Weights of a small audio embedding model.
Data: trained on acted Russian speech (Dusha), 26041 training examples.
Rows from block 2 of a small audio embedding model, named by matrix and row number. Rows with one number belong to one neuron. Each number is 128 + 32 x the weight over its row's rms, rounded and kept within 0 to 255. All counts start at 0. Numbers have three digits each. After the name is the row's rms in percent of the matrix's.
After each neuron's rows are labels from the 100 clips, of 14976, where the neuron reaches its highest value: "top examples" is what is common among them. Only what is clearly more common there than usual is listed. The data: acted Russian speech (Dusha).
# fc1: MLP up (model.blocks.2.mlp.fc1.weight, 1024x256), inputs 128-255
# fc2: MLP down (model.blocks.2.mlp.fc2.weight, 256x1024, transposed), outputs 128-255

fc1.50 113:110091142139120168130131108107090120147143167117116104140111128102190143180144079098214128138135175131122119095164078100133089109182059159123134149252148102141201146125140125133121151133138092148105123070205185108075110111057129162164094119142141177112155153124127204175140138123124088104093103100137137147111107085154151114146114135124132144168085139131130130178171144147144143132104
fc2.50 114:165117198137110141159160172137137100137185081140094154133137092137086129136114112078206111082141118120133230179120135133114143171185123166088199150123112129107110097123151104139175169140158177107152108171158173155110134096187163139098128131169152180145146116155148115099125117149117106096169150133116112127098120191148194151142103115117140110121142141170210115095163172108131153151163
top examples: emotion: positive

fc1.39 100:132087161103113147174172161160142109139090153092122084130143113221166125188177159132137127114083126121099202157141143091137097152126132128139160183196109106143179157079148126115129123123131139087116151134162051156136145127123151128099102176142119168086117074157131197206197105140167093081128091132081116113114121055121112107160114158143134105098158138125128174157137209119129079083144
fc2.39 113:190144114138118097112107131170170087151116147117098158121113121095155133126132146166087161134122175149179112140117165140078096129084123159141109167128178099179142152161165103127078127157127111139144117141163074102151130142175151060144172103113102070106141136155133088166155097109152100186125108157171101101124119090150123127149093132141143138149120124132144135121163212067090150137083
top examples: emotion: angry

fc1.543 085:106151206144134136125155097150153077152134124155130139127167153152127117134179059110144133155092130089129157135093120046134123109113159123112095126180162085179150108050115148179174126147104116071129121080090100128163154158156141178084146099123142139140109125105144177129122098156072112144139160070134153142067105094089141167188153122162165133143081147140118154131179138120153078090081
fc2.543 096:115153099169094123113111151090130096117095151073150179090164185160154142098091119152151044130128128156152137129121181159093104141141115128102158152101132174087134190083099144132155137111117153109151141099160147151088202127177142117162134124135132197102186182166165090137132137147136161113137167109075175169090118158113130136095144170194096152105141147142095157079147175107125149134155
top examples: emotion: angry

fc1.403 092:126154121053112099126142116114072146106135112156147155199149124166045109099114121050175105175152171146090140104128073142077144119184118133115138120107082103152101153103090133112174181100111123099142101160139104124144142161059110180219094084160140154101149129102112112182151104137128111137077090103123159100125135155137152109149127147149085115096131128096143150163114152140115091095073
fc2.403 112:124133115122117102157145216177133184231127101204118131162082091096133129140091139112125161146174117114173080092059159086162078110170144126056130137130113180092159119076143126088187188143115159128144109208104083138146160164131120125123091084077132168127128091092104146102130034100092083158156095155138115123154090092148171136163108128064166114165112135153160157152134100141123117119135
top examples: emotion: sad

fc1.718 099:099151093126136137098112078161041125170173177138085103131124098188070118162176126091170150192138146110093204116140132088127171091169062122158102135172116161116154100137135137154059088108162143108131075164128115149116113145153106123094124116095150142098096125091133119175140076146139093142172114096154144110134116063134098191125166107136137146145185141143123118137185177130138126132123
fc2.718 109:124150145150129142113075161183088101131112088034093155127117107138125117154146112159108127103116135149128124105146139085097082189164111138102146145135108195121131164173131079119104161148121161172143121153143093100114089125131104104163134142123110119134109133107058171151144109127127114118155101150156097103173168094155048099183130103110120135164158128143096197130083103160094093121099
top examples: emotion: angry

fc1.233 090:072179115091160154135111098104061092092153129177069094169129135213110100135171136118146114155101106105148163096139141133067143064169041131142133129136150099167160120163108146140039093143163122099160066137132085167150126134142095154147127129114124191111068119101169198180140123111120129099147099094090152147130166148101086168123114127129091161119156131153156139162138161149108163111171
fc2.233 094:108146161143128178184092143138067155126071095138129127164166158153115113136120063156049139139163136102157141107106111107114127140123132121104141176120113126143111155197136108107162158135141167086147166115113055119105150117109116098096149152109113071134165117120093163219136099171159088126161076175137140078155199177139133133184132055137126148180164136153100166156088092182136115117080
top examples: emotion: angry

fc1.333 096:158117110144117151135111114110158124121067188133134114142145157132167075095138090108104167076106115109120132120079082113121101098134176176212152162103103109157163122156120076133119153087121142076043123150107164099103156147148116096077022099217180102133134153155153105114119156153146138146152052150140079142147109124145089144104164105178150119110093125073088175182134166132105057129117
fc2.333 093:116134195132140110148099157137108157091137084136089132147172144135091125150115150060094074147147180149104143108096122164131146080119093210124127116102125082174063113150115210156164132150123154069117127109149101112138129124129166095084168098130136100154088107128115111137206163108100169245144080103147122131158166116099084120134141152104146167151144176093085124131063069126165156088116
top examples: emotion: sad

fc1.329 098:159116138165103159136109164106097107177149128106137147144145133103098156165132202125144143144079090114106152117135126118186127110123071127158099104109079146125110127079180091131158120099097129086111139145133103123069103188079129155107167146138124202196104103156204161163068160142146117118097106169088166155110118197180105075104113134165143112179182204118074119132092151102113117132123
fc2.329 122:144137150119186129145163091124194112133072141080114147122136145120102161163161139164139075135040138092164098145147124141172097129077137152207108155109084134137130169124105105105198103175171073113087141063094167097089162145139157101127084083150140141131183142148118086171145132067176127180169089125180089136130124115131149196113123124124091115112104112148122099175185165079124105144138
top examples: emotion: neutral

fc1.305 082:083141136131160112117138124081122165179088102153092080148144110181068111158158117140155153167134122117124123102147093063138120107186111128157105114052123125191123088078141124180103125122127147133151074168182144130161195142122128141178070135147132151099077173104106129140118131201105067130137111095153164155103082123153093127146187084120153076116128199213156118089149114115076136158152
fc2.305 046:064152191141135094160116160132140107142143102150140116137203151115119127158148193172133141104143111149135150115117155135142085193090124155145164149081139119156134077126088111076168199061145110089143132140140086100177133125144171110206169153131127139108132105119137153119176112125137153150118138130137111139130177144156053125150129177165122161157119075168091164152142093141112123122109
top examples: emotion: positive

fc1.199 104:157118107062184170105100086130137106132105085121105145124137155164170046166116084122134136104075161117134156126107127091134160123173110160154145149130098123156191090133097067139084147163058124127103123136164147113045189164090135128148093045163203168113112164080113124114120096155122128095152097124161081130103045131123139134097151111099141116149114118092103189116133163148143158113153
fc2.199 110:121124106065119115139129169135131113152169131118081156146106092155114129112135104094156134116103115092111140129105044105138106152172161142082139110115134147103112102118194071161108152106138150144152166165127128195107096189174136185159085163073138173188126105100113139079096109156116116104181141128112105118091127149074209125078111116089142101102124171110164124079177146179149113144073
top examples: emotion: positive

fc1.580 117:141103086157145152122062134121080055154188125120114113151105140116123128106147144121179175144085094128137214124096087084147117097154118177150115147137127101132166144090108129198174138123088162121143104090134155101092149170093149080130094105194130140078127100143118200130127137064173120138139113118114188141143133161180140173100076166148131104098097171128130180156178149159134189084197
fc2.580 137:167103107173133046097117078129106063088131194137100135103104104153114155080102083174148183130126117124140109104161181145130091151151122113113133157129134140110132141107122107145183122052099162100088158140119135129115150141143143176132136145101139125133135164099198107061131140178088113157129196088056156133088198135098135145083147098193105168083082094120155108077105154153114149160178
top examples: emotion: positive

fc1.470 114:129107131153147127105151098114062147168175167139120087181118133089151093131130102136111154145143157120114123144098150067070133126124138114164082198136158130122132110173188029137155087097120163153131132079154108087074124123137150124116114151168156189114107083075173144201109131112182117112171133126111150142106166124195037134137085120148166055114110148146137114121092145105165065092084
fc2.470 123:109104114144126172146135117138155110104217083159147151083127121115140081107072130092139050090109165167133163193152147145102105105090139087147164136137111091094115154097097118136081091121081142182090127115146131081096178088090140127119089098130212120097084130129129147140115184115145133083108146127131178194162153150147132061128212132143102156094183117100127070156100080145101146168073
top examples: emotion: positive; emotion: angry

fc1.573 089:161147094104169148102130124186118146101152099141050124127135118220110124150127137110109145165091077092075182127141095130166052079129077152117112176124147145162121145161140164107098071098105178117121110131117089095120123123089116056098117118181155140133114173163193139142137138187124098109161124172120096125135126137119081165071125161131213115118118165155124086180130157148127094106128
fc2.573 070:149111092126124107102143118085161143126039137150165071128139182155160131100155145161121087107123147147079181133182123136127153161134088120180107154103094075137131180098129110120100139178105131083150174100061038128115096104153133145163108153114062042112135079209112117117135118155103131117117121163184137139083133196122095158140169098118143084147103077101117113143129144120141112101114
top examples: emotion: angry

fc1.684 122:104133100093126097136111128176115148158190141134085107188149106122182037121163120136127160107124137039147162100129096108147150113195112183132117140151134153139137116098123109170148152136064143160153167158111187093124117172072089111164100103124092183127141098110116145088129103115133129119148111141153113136125107151171095109119079078142102120098099178101120182104106141146111153142126
fc2.684 117:138120149220168102095117102131122070156139144132095080166113079141151125107117060200130153162141176168125095147122129145138116146117081119149099138125145129146132101126158198182134141090198105117095137102096060104163139156141155124160165101125101102116142219133171110087159073152069160204145154177086103106117173122093132145082067139194107196097143081153106133125100108096196092140115
top examples: emotion: positive

fc1.23 103:151119146140129150155153131105127081087079125137124129154108121148124113177115148112154134117037134096125200065136139142143146121132125159114160117146125133165137152120146033136057126138068166091055143143126081092063140152094135140161117099149163180140139122150160096166131124137198085084140130163121058104129118113156086124163113084119090138106125117117071153164104206136078131142170
fc2.23 116:147150204133155090085130111097186127085087148109082146122104082111134170128121107185133164138119139162082098188123127176098182146084064137083097163200141124150208122140135109133118124153169149148122155076145107186166082114178119072119119139111136101160112145096176140082114112139053162155122192142131106138145096144094156104114105115128173134094128086165122114093145208117183133122093
top examples: emotion: positive

fc1.744 110:171158118122126185201147115102096089099084129218115128112092116155042127125122109134108127134068091136138180094066131141119090094125117122128148138152139114129117063120129124166088138181108173120115137151141123102079162128145112142106106107149131159146116120113100167109044125124101117146204134066091140145136175144110079127196190108103218145117138131202109169178094151067157112076110
fc2.744 114:146128098102109110134190113116185164098077187120081144188106125149135204125052140123176165143195103092101106158145146150130146169147128148113103102119192161146116089101152149121136135125175130132115104127091177191106105154184132117194075184080144108159129098147124086112140084147142106094113136105110124164104105164108153150148117106082140133110123111180107085093157152130158114133178
top examples: emotion: positive

fc1.571 124:094112081125119171130136134179126166076106182158086143147107092176156130154161095121157165182143159137088152136181108108108083103147134122133090157140125104158145114117165122102107062153110122183111069116166061078124087097133123154099094117091145169145120132144189164116172103144166082143164154133115091123115190077109116158122135100142118114146131155184106127163085221171161111166090
fc2.571 125:106158181094147066157150137164152097105148135064106174106096084143132128137111109143110158071135188152149117165129091150078083161140110122132089148091138152148130114157099139102108139134144144143142155105074104143113053132234150142174167131140129068112175129146167132174149163114152086147106174138130129160162125092153109080115146093147136186088093112118077136113105181138150144127110
top examples: emotion: positive

fc1.711 093:121097100076116164121161145127146093142086138106120085133156132145142110226151147083183151112089075125081129137085063191177082125112147173127170115141072083114112163057166092153125123132115135140095133116109152143078160135111128143134093093210134133155142164120102157150141135178198075117161075099185096117152126163145098117093143121180139103137157148137058176143146164124141121064132
fc2.711 085:147168232136138147142085154155129144113105135117118115122123155117117157128135097061096093138055168110113194143197148127115153104188132156158172114145157192174129109135127196157132154097117141173152139152138133160117111122138139127125139084114162156096134150081158113167166074127164188128066090149132079121111150143165079099120108146098146172166169231181175113086144120144181106132130
top examples: emotion: sad

fc1.748 083:103161138125110090104134094107064140157164133151103064180119119214113131134122174175167102135111079049147160115093126110152075120123093184132089115102095123143123162101148220184092105102093160073141112107168095143130175125141135064181107171110135144144129152121154111148137087143086138110168135127096113129088097131137052198118121143121178086123126118183056162122116113087166140107107
fc2.748 058:135110125130136135109147101161111127165137152151115098086191124108102123177155145099087142091149133183121167111140135121138121114151154073105121105135115130144181066166164124110079168142115038149095154171104114108141114118127143146155165168136121050143101158120137144130152097141122126122081125166146099132125166201117104112120129106095186137146173061172150132129142117102085090131083
top examples: emotion: positive

fc1.679 092:111096188138115104130132126123093153131143155171145138155120139152110118156114059084154128149137133073124119109119101141120116101120061181160094100160113118128142147159127088171140133142067170135097089094171161102110144141088162193203126111140148094113153164086131140208150104181155084153136091123109153138094116126182104101150198131141124119129152135111103179144133123148075117121192
fc2.679 086:188123134196116113102116132156130122141111150154099133128140140116184126089123149099143105167173137172128172079134149147126131147146169128118140146167147130148113149100068166103141118099125157104128150110190143120152243124134134147047130117142109151069126118077213146139104152125137119167092117108084134130098127097155124125117170161098057184158188138121162146131083153111207106178129
top examples: emotion: positive

fc1.547 089:116163159112137167107218108109176166159062150142109115128081096143178146176131083123105121138132029086103148153103142137126117137094188125123130130092089115126101112078131089157131114136150123075141129125185105143148133189145135206222125117118134133115138182064135147153117119148148093159128104101132147153123116081132120130073204115126134071094151146180118173104144095126115104106120
fc2.547 082:153148137105091000089113122087132112156156103081096140103147139123111138144125155125110072126161165209110154094076167133124086151152158116125119177127104146084107084111106126149098106094131148163120172198176135166138095235177159138139129159126134138130084132071127159084161162148176091091090147123142100141081165186154160099113151083169136117134112169161151173104135153085160098149095
top examples: emotion: sad

fc1.640 111:195104123109175192116173123145123107170118099157147139120148145186130117202192092103127109190108090147102135142122133137139111095150128140130119150161156125116156107159167081110119141143117155101018113122121069097043124136105158114149106100155201114107157191073113114108119121211145071111155115079149111125080070129150092122082117122144131135131115141153109143151113181138190156118137
fc2.640 127:107076148124139121142132091129163029107105167063127153101114118186118139104135119087088123100069127078117101152139106139129134169169151091135085123085073153135150172131121125134136075103119128195102172126054128165124132140182089155087058133141132163152153146164138084174110138128143136102204164136123111108177056095087153093101131133144095130064085111074124027119133169166084128132085
top examples: emotion: positive

fc1.422 127:152086139124125135100111133123113099047059152175086108117101124165114130185147121108113136085038154059119183097137128180120124165162122168165094146148111123174169100164148099128085107135100147151068101113122129075067146153103091101135125087145175119159129114124178105212123110117156115100132142146113065103127113157135081134181095083127096143140193111137059183184117214123110112142164
fc2.422 120:145143167107155131135148155118206164118149136112106151119067105092138146153076114132147127088149143156091134191116083144067149160094067134099141126185175174173121119177162134106064142112193145139126155116118119135150113119193128075153102159148155133147156124075142170099127185128090131094120152135095143167093094192108149046111120118130177131147160117158080087104147191171136130071106
top examples: emotion: positive

fc1.392 094:083176089125081100149079106124049118123157192187079119127116100164122129148186121152135107149140138117128197122164147090100114107178070116182113146156141119133188162138172134146083112136136138078149125124160075132130188167123089106142096127119144160134126104116141150209131094186145096162127122082101151163075160081145098150127115155129112141184144178170160142141153179167104119074145
fc2.392 111:104144162127105125138070119160132125124094091095134179099099140173134105130147094147101171062147143160147132094117116158078079185131100106103150155134105125158111118184109076136125158110101178128115170106109078135121090149167129214144162148098091088141190080133112183190165122130129083089163127151119153117185108130166092128133125099082172143193104131155124180132100122166099099127084
top examples: emotion: angry

fc1.49 092:121085145145146153157117097158171160082105218152079097121104125090116120089113078098087115157148152078135130158153146065075141106120088134198137175123135155123121128191127025113149099137120174182141116118144116146099163107130144186137125130088144124098153154084159144222089124100161090152162091130130134091136152099131124101117148157099162117103075125104145114089101195153143115123119
fc2.49 080:063083105103131205120141110144167140122155156146190113092134149160108155107164113129128109088116127095118147104151144173135139170137111084096093132112073120130140125094099099147165166100145135162127131125157122117114166118180135159084088078108166130119148102170178129201138159105187144064109130136097161119147107201194120086129187122099063083062168074113153109164143089147191153189122
top examples: emotion: positive

fc1.647 094:134154137119159185128173129111062096127133125170068124117082119135029115104134107110095158145098052081134179080086127114136070114154079092103134122093117142152161097065107093114111162177109137063082125129124091065113138124122098149113117110156157144178173165030151164140101118167115125152172149099097140101108139104158111167154157119120180182126133110185090157204093157111114163127100
fc2.647 100:125148181107160129148177114133142151132072189111106140171116089149140159163097132102134141121237135108140094141129146177131174152134127117070148140132138157178135107140128137102161161123139147169095133093061123157124127125170116110101071137089126120162163135141093138143149101176073147147109151113098165194095087138145135147144125056067151160109088075214079125123104145141171157093187
top examples: emotion: positive

fc1.65 098:139115097143149135165099154164130104094151124116107042150164121152151148198148115154153142104081162142078176158181113044124126102165108153181139103176102136166136148134168075116118089125154145147126055110137130119033088098119116101150112096144182198139164090101133135156103112122163114088131138156114140108135071065145103150145079125145120135128126109145055188164110207151133080174154
fc2.65 119:101201203138115123139106121172152111115149081076107178087099111126144121135149162157147132084101157162133114160166145161052132149117089132102143150153153122154174105151117100165095170153128172145142139155119137168133053119205135110162123170178080143165136124136110096145150142134117127144152151168149091170179114141157094072139141087124193145148159120198122117107108155146113147149092
top examples: emotion: positive

fc1.267 122:069203107142131157119130071105107130117081195175167104131106158130129107195186103112183146145137126090165110126127125098094138089160097159117123114173082131108137078175086114169102074160134164170141168103162199107136183206108099205194106103109158143150152109099124163117133164104131133128098055105131137135097089130089147141141142085174113128099163071157160168134085170128119138191102
fc2.267 120:171160167143187085096176146116125164202182175173096125120197111102130105118152137140153130105135124134148132217131128130106174148136192133129114141214107124173158097111124094164166088155151153185162166152115136130176157124135133134133124142115054151136128139121147191101137140172148141137146144094131090127140114139111187162071165092177145113120161137121174132102146160202124107131094
top examples: emotion: sad

fc1.635 102:158151171147104100145124137131181113122129173152157116153177145136174126157143077104161145163105120075108152115085154053111099103132185130118089153061149088166142141143159143185142130126123142111117090114151081118147195109074131115146101140142177181106107145115172144129113125121141074117130125090141093127106072082186115177182112118110155138120100191095131184150149111155133107085092
fc2.635 090:098126126098166089167113141106116100139140167096181135145106158128142144125111142034164134176117089135091126155143148124093122133174102150116119130103170178119092198094116160170130145061112117123187112072116127158114185091149114094148150105106218166145222138124123120128154137154097155088113132199124188162082115159161135116092143091148052175144128156113070182105150128128094150107154
top examples: emotion: positive

fc1.360 093:215118164170112122089080120121103128171129120102098139136139122081132118103105101070116140156097089074145150117114144071157084143153105157149131142128110167171099148125124092105169129151045160118101073108119156113097186088093108166173093113200170134139139091134146130108118146098108106161101112088147214179102124107183130140157113127200136156126117122123096140111100148150143073101152
fc2.360 095:139139085124134117101183139089155129169152179142129088105084080096132193126155175136151110099123135077109134153125169132124134131125097167161077136167108109141129115024086149140151157088125104082138115143160147163114147145195091171127138090166195131112112109171141051188160081046156134138131154153154174071113105140185185139122117139130092087115121118096170163123133167128117134166165
top examples: emotion: positive