A small audio embedding model, trained from scratch: norm layernorm.
Rows from block 4 of a small audio embedding model, named by matrix and row number. Rows with one number belong to one neuron. Each number is 50 + 15 x the weight over its row's rms, rounded and kept within 0 to 99. All counts start at 0.
After each neuron's rows are labels from the 100 clips, of 14976, where the neuron reaches its highest value: "top examples" is what is common among them. Only what is clearly more common there than usual is listed. The data: acted Russian speech (Dusha). In brackets: how many of the 100.
# fc1: MLP up (model.blocks.4.mlp.fc1.weight, 1024x256), inputs 128-255
# fc2: MLP down (model.blocks.4.mlp.fc2.weight, 256x1024, transposed), outputs 128-255

fc1.408:23 69 43 58 42 19 69 48 49 57 35 75 56 76 59 42 49 26 21 28 34 62 40 56 46 22 30 65 24 67 51 49 59 21 43 48 57 65 46 60 46 45 49 65 77 64 42 38 63 59 42 47 59 61 67 29 51 52 46 39 33 61 89 20 32 24 56 65 33 35 40 36 52 45 58 58 75 73 31 51 29 72 57 70 52 55 75 25 41 31 43 72 49 53 55 44 59 74 67 58 57 52 35 68 56 67 53 49 68 39 35 49 38 39 76 45 57 74 62 34 38 60 42 73 36 43 46 42
fc2.408:46 63 49 48 48 52 58 76 55 56 50 54 74 50 47 82 52 52 64 36 30 56 57 58 44 77 79 51 75 71 61 64 49 40 44 60 50 50 41 65 64 79 63 79 73 54 26 50 47 42 45 62 60 61 36 18 41 43 49 76 49 48 36 68 70 75 55 39 51 73 83 64 57 46 60 76 73 31 56 54 39 48 83 53 57 47 48 57 40 48 42 59 65 29 51 68 76 48 27 57 51 75 57 63 56 36 45 60 62 56 45 49 46 63 61 53 14 20 54 40 51 55 54 66 41 53 54 59
top examples: emotion: sad (69)

fc1.756:45 63 67 42 44 46 26 33 63 59 47 33 44 63 73 47 62 59 53 31 54 62 58 43 56 33 52 47 59 42 48 39 52 73 63 65 49 45 66 55 68 41 36 70 63 52 27 56 56 44 54 68 46 49 62 77 30 98 56 34 55 55 43 50 47 41 47 53 33 77 72 61 43 67 30 48 57 05 31 58 67 36 11 30 57 61 77 37 50 45 53 30 19 49 80 39 00 65 55 52 84 42 27 81 64 58 38 43 55 31 42 30 53 41 25 45 57 52 40 46 49 36 54 57 49 62 58 51
fc2.756:51 62 50 51 52 34 53 78 46 54 53 61 56 75 45 72 31 40 55 75 24 54 28 68 46 42 17 67 61 47 70 62 46 30 42 43 62 33 47 43 52 39 67 35 78 54 32 52 58 51 51 53 32 30 31 45 67 42 35 68 71 51 57 54 47 28 41 66 39 57 48 42 35 44 80 63 57 49 30 56 42 53 59 45 61 40 97 45 13 38 30 59 49 46 32 61 64 47 42 08 40 36 55 41 35 52 66 73 54 42 37 47 62 61 43 35 07 40 73 57 34 55 67 48 53 40 45 58
top examples: emotion: sad (61)

fc1.101:43 64 19 29 32 38 49 60 41 46 47 62 56 38 43 63 64 46 27 54 34 52 67 55 61 66 65 52 35 67 44 22 49 54 34 65 51 50 67 61 61 49 35 35 66 49 34 58 70 41 48 37 57 48 50 54 64 52 46 47 37 48 80 42 12 24 31 41 49 48 60 41 37 36 56 63 49 33 39 36 57 74 22 43 29 61 65 63 53 44 43 38 40 02 67 71 50 40 43 59 47 70 75 62 45 65 28 44 49 30 54 35 31 66 49 46 48 37 69 51 49 45 57 53 40 60 38 26
fc2.101:50 65 36 62 68 33 57 46 29 41 46 39 38 55 60 40 54 51 22 46 34 76 43 55 50 32 36 52 44 50 60 40 49 76 43 45 83 58 59 40 48 49 55 56 60 32 80 39 28 58 58 45 57 59 48 61 44 45 44 51 24 25 25 33 56 52 55 46 53 65 30 44 38 56 63 50 64 50 35 10 54 81 42 22 46 86 51 76 43 25 54 39 47 26 50 59 48 47 55 50 36 51 21 58 27 50 50 35 26 28 46 74 38 47 06 40 57 27 31 66 44 52 21 41 54 75 62 41
top examples: emotion: neutral (62)

fc1.633:52 55 56 34 73 27 76 48 29 47 68 45 24 39 59 50 56 69 59 36 52 71 47 65 79 66 49 42 53 47 34 41 48 42 54 66 57 70 59 16 70 43 46 69 60 59 33 38 69 66 42 69 57 55 48 65 70 83 66 30 43 48 79 56 57 30 55 52 43 60 78 40 47 27 30 56 72 29 42 63 82 41 50 50 45 42 81 39 52 47 68 23 59 38 71 52 33 39 65 56 64 67 61 53 49 33 56 53 77 36 50 51 59 32 68 60 36 35 49 50 55 47 45 59 53 29 66 36
fc2.633:70 64 59 39 55 40 42 51 30 44 51 36 70 60 58 32 51 45 54 86 55 47 42 28 34 12 69 22 20 61 40 33 52 47 32 52 62 39 36 70 65 51 37 27 64 49 54 49 50 28 54 57 62 69 86 44 57 70 70 39 18 51 58 28 69 48 73 69 47 58 28 47 65 37 55 52 41 66 56 26 60 70 63 34 31 55 46 21 49 30 66 47 51 45 52 36 45 54 41 44 54 47 54 34 45 39 70 41 34 57 62 55 61 67 34 15 99 35 29 55 51 34 59 42 70 67 19 36
top examples: emotion: angry (46)

fc1.173:35 76 63 49 67 27 18 53 44 41 64 59 48 80 56 37 43 69 42 15 42 66 39 61 32 48 42 55 61 44 67 45 30 44 66 26 51 71 42 45 46 45 43 44 98 53 37 15 61 75 40 49 39 51 55 50 59 60 43 43 21 57 80 35 32 49 38 46 40 73 25 44 37 46 50 42 61 67 57 66 40 47 64 65 20 50 39 40 49 59 41 62 64 50 33 38 58 40 54 55 21 55 37 43 27 38 53 52 42 30 11 58 43 41 81 48 45 36 61 60 41 73 43 56 37 48 36 32
fc2.173:67 61 40 45 36 59 74 55 53 66 45 47 47 71 37 55 35 72 47 33 46 50 46 55 42 49 70 69 72 30 41 42 47 33 58 40 46 37 58 60 45 49 58 39 49 50 31 65 68 28 45 52 37 48 55 46 60 37 60 79 60 80 42 66 59 65 55 62 62 76 61 36 39 33 57 56 84 50 52 77 48 53 68 70 53 42 53 52 51 56 41 77 42 40 41 49 70 65 20 49 54 99 35 42 81 54 48 50 60 58 34 59 52 52 71 68 30 67 48 67 36 48 58 64 31 54 33 45
top examples: emotion: positive (59)

fc1.434:36 76 74 62 39 54 58 30 17 62 31 84 64 47 29 55 47 28 36 40 38 70 61 53 51 41 80 36 33 42 81 38 53 42 54 38 40 50 42 54 60 36 70 48 75 53 66 37 46 42 18 50 66 61 57 34 57 60 49 45 54 66 66 45 22 49 46 52 60 41 51 73 52 51 50 73 37 08 28 59 36 17 52 52 66 67 89 31 38 32 50 47 51 51 37 53 29 43 31 81 70 69 63 30 25 58 43 56 45 63 58 57 37 56 56 67 71 43 65 33 55 56 46 43 47 39 53 54
fc2.434:73 41 11 50 31 43 45 48 15 57 52 71 73 62 57 57 10 44 63 14 43 53 63 60 44 25 43 60 64 64 60 29 52 26 42 36 62 76 66 40 55 42 56 55 55 50 43 39 58 53 58 38 58 46 61 38 50 52 54 42 61 38 63 67 34 36 46 31 47 64 49 28 57 21 34 64 74 62 43 20 34 52 32 03 52 42 52 42 37 43 43 53 38 68 60 50 43 41 48 34 26 42 34 48 40 35 41 75 55 45 48 36 49 70 01 45 32 56 35 46 45 31 52 67 55 39 90 46
top examples: emotion: positive (53)

fc1.566:09 61 38 48 33 27 44 42 71 51 59 47 45 83 51 54 57 31 19 25 52 50 46 36 51 38 49 60 24 61 61 30 49 42 44 52 52 70 63 34 61 69 44 44 48 31 37 43 51 60 46 33 53 64 62 32 61 52 28 51 28 46 95 24 19 31 37 40 41 49 36 48 50 58 68 37 55 61 40 37 51 88 57 66 45 73 79 37 46 26 42 39 57 35 64 38 60 79 64 45 69 74 37 49 65 22 56 54 47 39 40 45 50 34 53 44 51 41 73 18 54 56 57 84 29 59 55 11
fc2.566:58 57 40 42 38 54 58 79 49 68 58 52 69 53 53 82 57 44 72 22 21 41 57 62 53 55 66 53 68 73 63 65 47 28 39 62 40 23 39 52 76 81 57 68 46 59 25 49 49 36 56 56 61 75 45 09 51 41 44 57 32 56 40 60 60 68 56 39 58 59 78 63 55 41 77 75 65 39 61 38 26 27 72 67 68 48 33 53 56 47 46 63 52 32 50 53 65 55 30 42 59 79 51 54 58 57 50 46 63 51 52 47 47 70 68 64 24 47 62 47 57 65 44 61 60 49 72 69
top examples: emotion: sad (60)

fc1.537:32 82 66 60 49 35 39 47 59 34 58 45 55 83 53 52 49 32 05 15 39 48 47 27 62 72 36 44 36 70 50 14 56 50 29 45 59 61 55 44 62 58 28 52 51 38 49 50 66 65 28 48 65 59 62 43 38 53 42 44 24 44 83 42 38 57 35 46 34 66 47 52 40 33 52 50 38 53 52 47 40 73 54 47 52 72 53 59 57 42 49 65 38 39 74 32 71 75 59 50 63 46 45 46 61 20 48 43 27 70 25 46 49 10 32 45 51 33 69 52 38 40 49 64 34 52 41 48
fc2.537:73 48 47 20 48 67 73 84 58 54 58 80 73 42 60 78 69 47 73 17 28 42 69 62 52 60 60 39 81 77 55 86 39 31 28 51 40 47 49 38 71 84 48 61 50 69 39 44 33 33 59 65 67 58 29 20 64 39 48 54 38 59 71 46 42 79 41 65 48 74 64 67 38 54 69 60 45 53 47 62 35 41 46 60 57 49 32 30 52 26 63 45 57 27 57 42 58 52 44 59 49 72 44 63 66 58 61 64 67 50 39 38 66 32 69 59 48 58 47 53 53 63 50 59 67 48 66 75
top examples: emotion: sad (69)

fc1.467:49 37 57 50 61 65 39 29 49 36 12 67 53 64 69 42 33 28 68 30 35 69 36 33 58 54 58 39 41 38 69 50 67 54 56 38 59 72 38 53 49 64 48 42 50 50 53 26 35 57 38 31 53 34 41 59 51 61 39 37 23 53 35 50 43 54 62 65 53 45 33 67 36 46 47 38 60 25 13 61 76 42 53 40 57 43 48 37 32 69 49 77 38 33 49 35 59 61 38 57 34 29 72 61 72 58 68 52 51 85 70 63 37 28 87 54 44 64 72 53 56 52 56 41 38 47 28 33
fc2.467:14 47 25 47 48 53 54 54 49 47 79 56 69 40 44 44 42 23 34 57 52 43 55 49 51 39 43 58 56 25 58 50 48 53 51 53 73 39 56 42 42 60 37 76 66 87 51 34 45 51 40 65 52 71 74 57 45 34 56 27 44 48 44 62 82 46 49 55 47 46 40 52 77 38 72 54 38 63 14 31 62 74 42 49 48 50 55 36 34 39 79 63 57 52 42 51 66 30 37 65 53 69 70 46 18 43 55 56 45 70 47 55 49 54 15 59 42 65 53 43 47 65 69 70 57 85 78 31
top examples: emotion: angry (42)